Rows from block 5 of a small image classifier, named by matrix and row number. Rows with one number belong to one neuron. Each number is 128 + 24 x the weight over its row's rms, rounded and kept within 0 to 255. All counts start at 0. Numbers have three digits each.
After each neuron's rows are labels from the 100 images, of 14976, where the neuron reaches its highest value: "colour at peak" is the nearest of a few named colours to the mean colour under the peak. Only what is clearly more common there than usual is listed. The data: photos of arthropod specimens (BIOSCAN-5M).
# fc1: MLP up (model.blocks.5.mlp.fc1.weight, 640x160), inputs 0-159
# fc2: MLP down (model.blocks.5.mlp.fc2.weight, 160x640, transposed), outputs 0-159

fc1.456:145131145146089151100089116130095129172140128138156153134124118131122090168117151131102163141135098152084084149106124114173135123111096124123127183121182122110121142151131119109193165156133119122134162153110131080076151156146158109143151157118123126092164170103137124117125106136160108129110187111156141103084104142125065127122129112142184115135080116150109105136102101146125135128108132142141111089126152124102090128137121119099137107120112121115102114126118124147162151107146124
fc2.456:095133161108152107154131142090143141143128159140093103181110138115125130068113138115143128127096114107151101118155120146093146159161168136151128090084144119123128125119101152146092111079129129152116118150122147118147115125164098131095122115116135124153152100140144039152130082110138157117119125156109131137172162103145129126098082106127084142159120175132094133118143114154109140133102125093085164119115146112144123083135143116172152146108105126143126145147108133134077117121106158
colour at peak: black; brown

fc1.96:128148121135123114134114134089144063154132184127190126132107078187150135115119134107095156141118104145068125140116179110134142170095145132131174078152103124123154146134160182140154135132135157115120119106146122144087117145126075134135106118148129132109149161119110111141126150104134127098120120137178138105131137135069123147119091134124141115119107076131150105175123106136105120107112138152132093101113132175186105090112097123146144122132114140126125121113122137113137152120151130
fc2.96:130114123132130143101145111083139178108098128130103125097137172161124091095107128160141089108135131089200111111118120116125119090137141165131116149072133157073142136160134082135139122131149123124124171157135127157150127082124124115104129148116080132115155135126136134132117144115127153129131122159136091103110165097182142167088092142143134162132113186136101113135133097154089109170124100098124135143135140145106157084133166169134111157119157115122154100125135144122138134142101139
colour at peak: brown

fc1.395:100153098149127104103126138132121120093118139162137124156111155091116145127120092152111154128197099135140140161130122134109124141094171119117121113146151109100102156141127134133090164129094106189134193116144131112115156114170128095089069126135126101155147097141117129114091125142124129148132118129168106103129102093132102084111106143129139133092172138118130156150141168137119098120109167128135140162127174115140098117085183126162143115098149116144137148137123123072149100152139128
fc2.395:109144133117092125148117101172146122183101095147127100144148144147121138144059121165121118136134115133123100164174089097107161133104092130139186126130135124120165119135090139088139125106136137151144103146108095090102148105109115118100140121158138142127139123114100139116102115102166142113148116105117144074117153118139146117116146142106095126144128114148150117106134103150173073104098151103165183101146133145111126121116130089119087098148111118099193136149153097102157145112134125
colour at peak: black

fc1.127:114120137080133119081176135078098147116099118150139123134096121143127142136068153105129087148144114107127127121170145113165093156150088130137138136135111104155131143117112154136095169121059165152177110115107130117164096113153142093140132130162146107181124141145158143173130115123132120145165107120129106120133082132116136143128118167159114148119127156143100115129157111143169097136093115122157164127111130134155103135112152116138187093101116133115116117092105117082121155149113118
fc2.127:163101178089121076092101115135135119143118098099102122153165149089106143096112142122128128104107152143096136144163138146195109101146122122142121140127133125154123152150098115100112128131114102121119090126151113154147107121138158098165123114101127131128112148113101147160110147090160136112135165140055144110161168186132108138120123130172114150132107132120093101087116124131167163154100091145128157088151107102138127170137115137108137115124135122129111126121165156125085131082141162
colour at peak: black; brown

fc1.357:137078149109095140093128137100130112115126141172149117081100157111162135161102193153165140097084121130138107091133133163127095135135140118142127078120126138103145129126079186154089107099113131098118134071107115130148132118121123105094098152131082128137154137104183126156167123154179101152115137099143154136118116115131126128112133129150098106161150147155124148096115141133129149145122112168150101137144125091132135138178132117109113150111134153129078130138099090150145143141142138
fc2.357:196100149097092136108078107145128130166123110144123126125100132112108143162089103138136088070108134143115117129127142159184134114153146132139110152118126115087152127141108163150109099146149137119119124104132092127144135136121154154083122123140154182102144115108071142128102116115139104142128124102174099087085181141127154128102113131174125118102146116120122142113110115105130154112155056125111155121168105107133106162133119134114159116104156156130101092127136121155125138094112153
colour at peak: black; brown

fc1.222:075131132107122143113123138127119125170118114094104134137114105097088146126131106138111122126121180113151092118141143110124105129124171093152110123145146156161113137082127101088140116146126178143123131174142092156075096120132154147118090160130101168130145111142150075115121111114169117155156114102127166138157168175119154121145177110090147127126114114130050133102168136175139133144119145149132117113108135109144146098137120131137136093088156119135108091173114139112134133155125146
fc2.222:162150160120172142069093112114175152116090116120125098139124100122151133149121136146120139136177141141128150129133101131132122122128132143172110110178142161151135150153091135156136109082141142132119090146122149088192130113157092096114089109131127106133148112109116125117139146136162134137094116174178095124128105164102090142116108132153134117125120118137152134109119080136108115150152125131152142145082132147126146155117101081114094083171131075150164153126119170127139141156130148
colour at peak: white

fc1.33:128160121155149116150148078101158159127124122133158137171155156114155116120135128136098103061105162152106108107141166138100120110148128128156106156146130139167101117096086110115134084120103122102111129114137134131151098141080131078110157105154156156102104084091153139142113129172096115133142135110101109151145158137134135147122141137114177165110140094118098151142153107155124132142129115112123135101118171138146148120182123110101153136086113113122119102135092160090092170150157153
fc2.33:096131089128170093119174110132101133133145111145150144157101134122111164138161170127110104141185139138123123138154104131118157105103131169137126126087113137096150073129132118123090129134126140167126111078139125090174141117139140151157146101143123116091147127143131104111124125115105147147088140166131130110160181112174086169140106106112169137168125091125173102124112110114109133073144171087168140122157135101114114086149130111154136136127131137112105141140121109156102143095134119
colour at peak: grey

fc1.594:154107119159131149101140119156119096126138147100129134164144137132178146193102093101159103116110148112120142130131183136113131115128115124115117165156118103117164139082107103119098097119107161104141095104127089153151124090194152153100174134119127135165113129102157165147119142127125133101135110188103123111125096107133137142087159124130126146103111148131111094166163143090113125137127108141139142107102143160176137165094125109114140087110159125100126145156144109113134114160085113
fc2.594:084121151072125096184123124149136133135136116133126108121157157128110121156131139133099117137150119145137118124151125094161109188111096160139143126092114155129112144147130127146149104126118088140094151097128120117105128184136156116090120153102116107144076151142166126083113169162120129113112130122129109110153163117102074155169129095160154112164134130134161115083113142145160149098094125147113135124130149110098133135158090145122143139136129152072117127090143148139179079123099107
colour at peak: grey

fc1.337:129130089101119125124144182139132106162131131107154109108111137149131131139120104136089147101114125115062143154108103119123143179142152133135104140149106144129164127162186124139147172109121090112108128143107139109053146162086105168153177141121133122079111123143104096130137157111105145088146083121108143130159136159118096092151093112123126173105090118135090136138104104120143110144132107101110071095158134129126165147145136144136148127142144124155156124135111161154141133154141122
fc2.337:113094127121157160142139160147119152129139105122131128141155131123124118096125104131196136134135103115176144102135172121152122101154107107140126093100132078120128135102142145134128125127131131120158112078154149115156128112138114081104130124089128166107099125103127130128140103101100120145105127124128087125123109080105142161121129143152113151106150082082150157139170192138154126083147144126133129133097117138166121127107117150105087106135117074140093122180147093110067133138111178
colour at peak: brown; grey

fc1.39:140165122176123126148140142118115132136174155143153113116108135119146127134114111128162101131120134103103115103149112084136141122145150139140133147097162119125124072140130105115147126151124119086133153093097113125054135136153126114119127097079156157162145122121135124151128147118141092109122110122103107085102148158092096104175122131096193124114141104093136183139135135148131115121156143151153077119128121140152167109167121092120149124170175105176096117138072129135158128119121140
fc2.39:098127125075186124134117120132127120136068142110122152165103140159151071109135142150081115158132096134157097105118111176173086105135087128083127117151096139137130124110129116123122124143118138188103118129119149122174133111138157156122114164145098132085142147123125167126110123110150145128131118143109150137140152119144108196131132128152093151132117130147082075117125116124146124113123149106096140081116126083100090149147126135138124147121117125103147148163138146117124064118109108
colour at peak: brown; grey

fc1.1:136147136134113152121150147133135100147118127143144181134102121137168107140125120135144089165140124090106124139084144125134127102168141153117084143142112120144176125154124164112106128124111154136107085122084135155125188065094152114138126167145119073087117115146117134125143180074143143119142168141080118089142099130144125102128112089114123189106157130112113143137137115155133115156096106128153130126141162110135121144147127099122166106149136118118174099122167133101090138119108101
fc2.1:175126122137080146135109140112135106114149163132122133135128124127150123140130099160141121111155098152119110088121156149148088114089075149118083163141182115120141126116097114127132140143118142134156139157140126118163121118158136132147122186172111139116099124100153151190116096201126109102111095159121107141117140147139129130143116141176152124160106112136097076130167109089158120135137134091136159154080125071148111121149129159147117113087139099110143124128102138121111136167136137
colour at peak: black; brown