Weights of a small image classifier.
Model: 8.51M parameters, 32-pixel images, arch pvt, norm layernorm_no_bias, activation gelu, patch size [2, 2], depths [5, 5, 5], widths [80, 160, 320].
Training: muon at rate 0.005, 12700 steps, batches of 64.
Rows from block 3 of a small image classifier, named by matrix and row number. Rows with one number belong to one neuron. Each number is 500 + 40 x the weight over its row's rms, rounded and kept within 0 to 999. All counts start at 0. Numbers have three digits each. After the name is the row's rms in percent of the matrix's.
Before each neuron's rows are labels from the 100 images, of 14976, where the neuron reaches its highest value: "responds to" is what is common among them. Only what is clearly more common there than usual is listed. The data: photos of arthropod specimens (BIOSCAN-5M). In brackets: how many of the 100.
# fc1: MLP up (model.blocks.3.mlp.fc1.weight, 320x80), inputs 0-79
# fc2: MLP down (model.blocks.3.mlp.fc2.weight, 80x320, transposed), outputs 0-79

responds to: order Hymenoptera (44)
fc1.153 114:463460530491528579494511536511538479486456478464490580526519525497493529451459444481440508420577479534477429550457544482561485527494467467477502548511471460440545448482542592491515560469479477532480484439544532494529440500469467593549513516
fc2.153 149:507510491538478437574424435543518502461467520441522482450496576451512471506534522561520513516445481499528520441472540498432485512512539448553520484444543565417504565502537549495517428560513466430486474549454451532526450517507535501459525473

responds to: order Coleoptera (46)
fc1.302 122:495486565516490536523576522489489508470458574522492478477412531458466504522490531484513481534517515475514492543599483423471531419497545540542440469473502492526517531562440455477552446569477416469488521564547469478472490492561481512562443480
fc2.302 141:443442432515450521499499507381504479555518485465481532464531518469432534466449553476471524508495520527492567450487563504483529476469596431515504553539431494501480418500560550529419491490487487524425500474448506514450504494505518545508478506

responds to: order Coleoptera (44)
fc1.242 099:502455501475482562422548547476556476537514519489454527505470523468487485518489505445491502470509467478518466462459607554477428481515532427513491514569511535436507456446501541518440559456527452537449514572495581486538468518491478534546584462
fc2.242 110:562477553499453444488522510534516491507530421530454551523566481413478528494542500539509509477458481464480538493510529513543439571463497529490556520426541530486513462493458497583470395515474568473483435453506442518542516435547475530494473534

responds to: order Hymenoptera (46)
fc1.117 151:479584463463539470559542462541448509545516557550498519481517508404500516494563513528497429481469519448560476532466508472476492482570456489488542416549485522469463553501495497519565478493531496500540579425495499463534527461400496541456473499
fc2.117 127:493501474500533477452501490506410510527466574486505555497496532411478492561517528434484500501542442511511507536561463398454487538523486462516468504520536470440444449579510543545543477535453485497479537431503488527591479478543511461572450499

responds to: order Coleoptera (41)
fc1.57 107:458531463493498448506511461446490456495472485550558527579510545519469488530470472527456484571547513489398555488468538535500496557513480483453549548468500448494459439532571573509494472429540546499549542413478415517498492527479499464496480553
fc2.57 123:537486491438529531536435486413558477504453512534534497482451590500449556443497577522516444461456456533514578452506482520501521515468516522488459466466535476516494532482578525492467442499521435526511395453438538504489490439498473485515473451

responds to: order Coleoptera (43)
fc1.114 119:440439487552534492547478447471485488544531477478488514502573452422508431530542499540446529464533455471499503541458505438464487529403426539510523514483473610571494551485523485474539507502556570439488505474537512545497520515481530488540557496
fc2.114 114:497523518524487476536524472498445588484517504415545462527477494519449490490469440507504461440488494487510476486439541473596571519482530506577521478498472525496465434546458549497431500515494515514476522535520539523452534580514574562396529550

responds to: order Diptera (88); family Muscidae (25)
fc1.107 109:439423450459573504548515497525511551481450483499503470493555413434510502506476482490532489534446483490508531506514499538508517384513556492531436562474491563501493487447512460521546550532531520504515587553554546440432520508502467457545500456
fc2.107 116:480524452465459495495442483479503496502548492529497482471478528498521489547524456497524482475545531502484443569408510511522414500449530488439482517491484543474486468483572533524454532484425512608518466475542591454561447541585554486463441498

responds to: order Diptera (65)
fc1.278 113:573485497493474494485460500495475491529423575528500443575497443553511458484544410530500559521462525486531503503509497467469530386572493496573445567490493507502512441495437453510498528585569466529513501549527486471435478521500479485495536482
fc2.278 130:474535508576520412465463483493517516480490504535612523505546511537527502481515465517539444514579527489514498462503491587514494502559556500473451528495476487484482429468524477521489510504545474493422471484427592493508462457535483408556454561

responds to: order Coleoptera (42)
fc1.265 112:476512469553572510473484468480519576447566560493484551597480501454505484483451462472513504473542500581572595482478479493441499533465439507498470474542452521550442523472509510497582511406518519492553453486487470466481495483498518465449534537
fc2.265 135:448549467510511403532545551503520489432533559494492477522449495488492511514565503447518491470490495478514510462481449497526533559454528447570475509546459487532483451411531568514541483533451560503523527512462466433470614477566553500501541491

responds to: order Hymenoptera (43)
fc1.38 134:417532462468449501537544503521516507562545504489455461480501466411542512507557460506516504514501447436540524511465542444528459434527510528526504422537501588494557514491467481492580450497514523499495575497515475452522499411434516569538545495
fc2.38 113:536476511517513497492498546487525527504536509520515484491489555474477446444449500482455411504525524585538452471533480536431522510411432499466490515497485512500504495483540520409532487503530502485505457461400466493575501543585513435587427530

responds to: order Hymenoptera (42)
fc1.85 093:584562499469515445501565546520435454564406525456480490545466496503527460518510531488503519429544488521504547507506480514490566506476463511575433477451494467562488525497448474440552519438563500545502545490545535483528496517521453468440469425
fc2.85 099:531532428477534459586505507518507477550533531534482476542447510515481547555514537542492479481476506554537488511550439549531481561471408532425478493442436554568552520465471496542451553513470554473563454514468471514520429511519431506492535475

responds to: order Hymenoptera (46)
fc1.84 017:579439456502492551505510480448530481441454465520479558540487497503535443485534542427495506482444528492457531503483511528435493565467561550522430532532586502476498430455493475472459468481529514555487521501499453543455511496591455509596458488
fc2.84 018:456400517479432507514513463489497486475550500487460482578517455443527522479512447474488576565448563498503469540509543531447506463434499413462539527490483529534515406559483572534473488553487510428489477482545489539511506540563534469512469506

responds to: order Hymenoptera (64)
fc1.152 085:493522411496488527517539543474530507459530594419518494486542486459451488490521484495578450519582481496582481491428491424448529463435516469471529487455537515446476448487485490527553582422504527473551515473458514523475514474498550487487514553
fc2.152 095:470489581504460498506449468434430481499474509535488514535544440474509491519440452439471528518390479464448464444536470515462438528493452511472534502559479495519487460503493542484558519480510396556548502458442511488566529530542519450561532518

responds to: order Diptera (67)
fc1.66 123:593460478471478456546485487518508485520458527529517481513531542494521457537566424525559526549468504467462446417485500453489513478559500517577510506476471566488567433518425452545524459500580530480465487560466455500496581526472538498457512457
fc2.66 119:516509540496487479440489446493512574432468523568497483479581500459585532507473438579550441539510489440499535466505495507457507485574528475562481539472445534471491488498448511507476562500526513472429550437550518464508532488484404498556528488

responds to: order Coleoptera (41)
fc1.207 124:450506524532431447484532505539489442526517535533491485467533581464466535513480491515457539456497495404542464427508568644499487516501507480463476512527467453489558552561556557490548502538482495539447513511488534535457481533477512468475467443
fc2.207 114:511486437497471514513481585449502535526463510520438467547523544473456447522456561485514414570530506418546459494493549502449485450492545513512519513475493477539520454513478558521473499473454524466487522501482530528476474573560602407569524515

responds to: order Diptera (64)
fc1.170 092:523582483569452509554505514521475535482521507522483486400515519555484531428509472539539477546575499494517515520491537578530560470480471510507477501504568497432474561473416400473441476448488534520459458489559464493495500552459487492488433504
fc2.170 094:472535510527501497573451482580402540521501491579534485423551500557487457494561507512528444487523519496515524526501463547528553562497492553498535428487515475508522494454439381512513526518502503486525495465545488555463530528412464521438509503

responds to: order Coleoptera (36)
fc1.245 138:503559442532567545460562487447418458434460570458545568505546493502506491435553487467569475510487502477516468519449465513448543492534499539515559476436529460500445498480466508479483525461495492486483480458542516498506540566573478581486423512
fc2.245 151:543535526470520551521518486488464452584490491453518519546461483534474523451505471514451488551439445485566442533500482462545497416494528553555586491440466497541493465454476526539445472495493483511466517533545512479510448528643519479472536473

responds to: order Coleoptera (79)
fc1.266 120:519523462577512522496449525502523565537471435426557477464546521459484533549454449423430454533483535546526534476539535497496516472538524505522480479539488499449488411439546567493515549483536451521530543526484476511535435502523582417487483503
fc2.266 155:489529422469563470468510474527523536452562561519393550568503490534506531481455473456538580487508503504551442515502478525535486475478483469461498451469492501556514577565466484446490470425522495496500470485552541583532541526449462533450541519