Rows from block 9 of a small image classifier, named by matrix and row number. Rows with one number belong to one neuron. Each number is 128 + 24 x the weight over its row's rms, rounded and kept within 0 to 255. All counts start at 0. Numbers have three digits each. After the name is the row's rms in percent of the matrix's.
Before each neuron's rows are labels from the 100 images, of 14976, where the neuron reaches its highest value: "patch colour" is the nearest of a few named colours to the mean colour under the peak. Only what is clearly more common there than usual is listed. The data: photos of arthropod specimens (BIOSCAN-5M). In brackets: how many of the 100.
# fc1: MLP up (model.blocks.9.mlp.fc1.weight, 640x160), inputs 54-107
# fc2: MLP down (model.blocks.9.mlp.fc2.weight, 160x640, transposed), outputs 54-107

patch colour: brown (33); grey (25)
fc1.237 139:131091106079165105109174165136148149186102148101130169129141131146159132139111128115118136118105096108077120112070156142150149135119098120169115139133137121110141
fc2.237 140:097183104123151136128124116116094125166167118171124081122093117135120121122163150136103098136130122093109136127126139164107093167117137135134085137127182054106136

patch colour: grey (36)
fc1.42 086:137119128165137134114140139170129115093136113119133132115154151115161117126106085168130091147129095141141129166159126109122145137163112117104149081074135159099109
fc2.42 086:144138146153127120127114132126125149106158106132093087121124122134142136057144160128117128107104165124136148137123145124131159138113131161090145111114107117131149

patch colour: grey (45); brown (42)
fc1.301 189:104177158107152131112131161149130158103149152150135101135124127129134089104132181112136156156107113111161170160102098123100122099098123152107124086158127097151125
fc2.301 187:125098117136113097123135094134119122138164112088158142144108137126141168105126102089127116110156127164102143115143126127138120160150114091117142127109120191094149

patch colour: grey (40)
fc1.504 164:164112141106096127125091143127123138138157129110136146160151087128108110085123121059093151135174125110137147159138127100106109130087100112168090094101126148119106
fc2.504 150:091150110118130092144166117123133151108123126138105107108126170169114171151138140174170104116135126123114091103111132156096120117154113115143144120126136108141110

patch colour: grey (46)
fc1.0 104:129135117129138172103120160159142156169150155167159097150094086161145126130104160148143083144159141133141095150121128063129108092119088110113135128150126103099126
fc2.0 113:106127190106104165155125130083132066137124135117119105171112136139153134134119147091124117113149143131137165157145134142144135106107132170139109090146088103114161

patch colour: brown (45); grey (34)
fc1.406 068:082132102152094098088120127123189137145112102096121148145116069160103104143084110104107104129134178152145125112169141124119167133138104099130147120141114140135082
fc2.406 070:117146132166123115123104113161126079086137113133127152079104121127117103124123155101116137095139182107162146118118151137101110111119160119129156110122116133142088

patch colour: brown (43); black (26)
fc1.464 091:134158120142162193110127132113109126103145118159075117110102113122091145114178139118147106123128134148114079152150116116084088118157139132130142098149115172113150
fc2.464 094:080117134061134110154113134133116102139164124131143139157124157162131107098101118122144121146115136146132139148121112107133160116136159130109174123114118122163117

patch colour: brown (52); grey (41)
fc1.78 047:105128111133113137137137105137123154141116077139087129156168115148140097122121123131073123118106114126154078176171136115125150123098110130158116158142168137138115
fc2.78 051:137069146168089111099120143184120135141131139134115129093119118127143121112124138150140167110129166086126131175109121127100118129142149143095137152136145135150164

patch colour: grey (46)
fc1.140 139:136133111078125102138160129129139156110105183176157129130122159144170161141062157133133143138129043099137141103135126124115147126123130124097132107141135103148133
fc2.140 146:086154111146112133081134103129120139118136110148110158149138116179113102120088130087153068158142095124103159117130119098083120142182120089119118145136111112110097

patch colour: brown (64)
fc1.283 101:102136175177111134116138148141139103155105156140125087118120150154130124164124131113140143133154116137116107155127154133113161184164126099097153094146128120129097
fc2.283 104:158090135162116109079089132110139104137084141096102088074142136135134151107104136129099107142156150099102145131156091134130109171137104136106116141115131132136185

patch colour: grey (59)
fc1.16 135:159056113104122156101119095093176163115117129110100125174176125116100102128153109118113108121133124119115128125145105163127109128108158168170097153103121110130140
fc2.16 147:158134190131123138121115186140091068096141158152149090091122126125127100118136146110131132126130166107156142126143127121112151136098127147125146104126169116178135

patch colour: brown (37); grey (34)
fc1.355 086:121113125078178124133160141112103146120138102172108141146154103054167151120144124152102128118152138133095127123137127146113109113176132127167203126097111149123118
fc2.355 082:103094142083160168134113135150169135162097160111151152132097153156102120120127136126175122143109122123115143126129090119125151173178122114182106120147139152144150

patch colour: grey (28)
fc1.607 073:155161161155166111131085146147140125133134158153186108086124118092137131128146133083078147097152157135126133127161110123116145119085118120099140139091163075136114
fc2.607 071:144103087104131169090163135124136119152122111137101143153099127128114122111113132131157116163079168123153101125101130143117092144124095128154114158113099162118097

patch colour: grey (46)
fc1.145 143:101148134157162131161119097180115152117155138140134196135144125172114085142166084164116174127126120112145138139153124106119133086109137124120100133101150108138105
fc2.145 145:097099124132124125145116167131180130163132155145141141148120139099123152107114083140135119137149098138138126120106131145134130102151146148124131079122147141138180

patch colour: grey (45)
fc1.80 037:140123134111103132104104137102105139117150137096099129132099149112108099099138178094125147120120115149133106113114082147130116133142124095139161122178126082119146
fc2.80 040:134181105149170133129133129136152125106153170159113108153133108136131169135138119128087143125134123096154127125122158132168114135095143137109169139145143152096140

patch colour: grey (67)
fc1.258 016:149098119077103160135129102095142162153149101140154130153138124111111106086150126139116151138116128160126092138063122150110117142146130122158143101131153129129135
fc2.258 019:173127128076108141096123111096125126149156104126135152164130087125177125087121072110106119122133160154128104119091144135101115146150130155129138126136163125124132

patch colour: grey (49); brown (35)
fc1.335 006:091138136119150144095118163108163146089157124145138134156122109132117155117139170113075145132107137111152092061107129130117065123116074112164130142174112113137112
fc2.335 007:134134100126161120100155152124161157133162120084130132169126115121148154082146148096083136150136111132139116134101147139123150149081084114130125160119096110147099

patch colour: brown (39); grey (33)
fc1.419 071:103095091139131105137097141142120106107144128114138117131152072143160165168151119167121133096158162061126111128159130123147097146133159090087120112100085158108129
fc2.419 064:118106117131148130102118143174101160146112104105122114100110140122101088132131092113134147114095146126100157128156101145172118150113130139140127167122076122131156

patch colour: grey (28)
fc1.101 098:167113145111151157116123117098093125157179139078128101164109166125105108142130168131122157102126127121135125075110110127105118127168150154135125099127118128108097
fc2.101 103:129132127129145110136143135114116135110159149092141114111134159056127123143143181116118111159126143117117155163141127125151134197083081114125135148136135155145181

patch colour: grey (44)
fc1.89 155:123155096145112143143107140125160098142119122122074118163092131102149109094160155101187094127147076111142144087150121175153118157180099127104119131150113170129144
fc2.89 136:149150168125080127100110159151137118098107150121127127167128129102139102100171120132156103149105092084175141122090117122133126112163133127135078122130168119096129

patch colour: grey (56)
fc1.605 081:081121132154126098157118128109141113171106107167128129143143124156153167122143118163176115117158121133113133150160093143133148137163138140118099132129102135096098
fc2.605 085:141123115142091138078174106159143147121108150156071103140133129113142109127161114143133116121179138125119138118127133149129182143149125154137056079142156131133124

patch colour: grey (63)
fc1.153 010:107113116125091145151121175133139139117135116151131120132138154126115120124173130113111133144124108128145122119107153095118163107112130136166118116151149090156131
fc2.153 012:130130105072097157154122137156133153117146128137110101131158133116145112120132137146125133136136165143180106103120168143131126146119129118140139161173124097153119

patch colour: white (62)
fc1.117 083:127132065122111127092128136137139173120153145157146117131142099119162066139156151118143105141125134121150179097125100109115152146108123148118142113121101114132090
fc2.117 076:167114138145148109103126116169156117116119134143108157094162140166110181154153111122096124129133134115119108136165115138128119113091115131134112154114116131125120

patch colour: brown (50); grey (28)
fc1.196 064:115125129131083160119128157110111130163088111121162160098081085126145149117091143145140150128088143134082146088128119138106125105114127107135121133133125108135127
fc2.196 057:112150136122191147121116156120131115130156150099109188133142148164080144111149162144114128164168123132160127098111118134160128086117116167111168154118167141144133

patch colour: grey (49)
fc1.541 057:133129112111187122139152135107142140099124113117121108169146139097144209146121158131140125148136152139124152153128105127106151143114110148138131140086122130094158
fc2.541 063:146111155127153129111153117096105158096109104138145142120151147124121139139146093103139095145137138125124114142169174125151130097118082121094119124142139123127153

patch colour: brown (51); grey (38)
fc1.542 119:179110106179175088092102109180130139131144117142104137152105128090135131166149130128162149112086131124121117139120165130124153131157113151131083141111094124128094
fc2.542 106:084130091085114153156133106149119129139123171129133148145131114145123177143137121159100110140122154100122087127115106131131111131087100146122112122139123117163114

patch colour: brown (62); grey (33)
fc1.402 062:125149116103143115075155157100131149160150094095098103128117124092088135124072105134079103144077120128162085108166129135113138144141103134135141132140106080149112
fc2.402 054:142146139130140146168128115116124121147160162099151171147112144146162136106119101081087112148156135129141112109125098118120118117105138157110139135115130144144129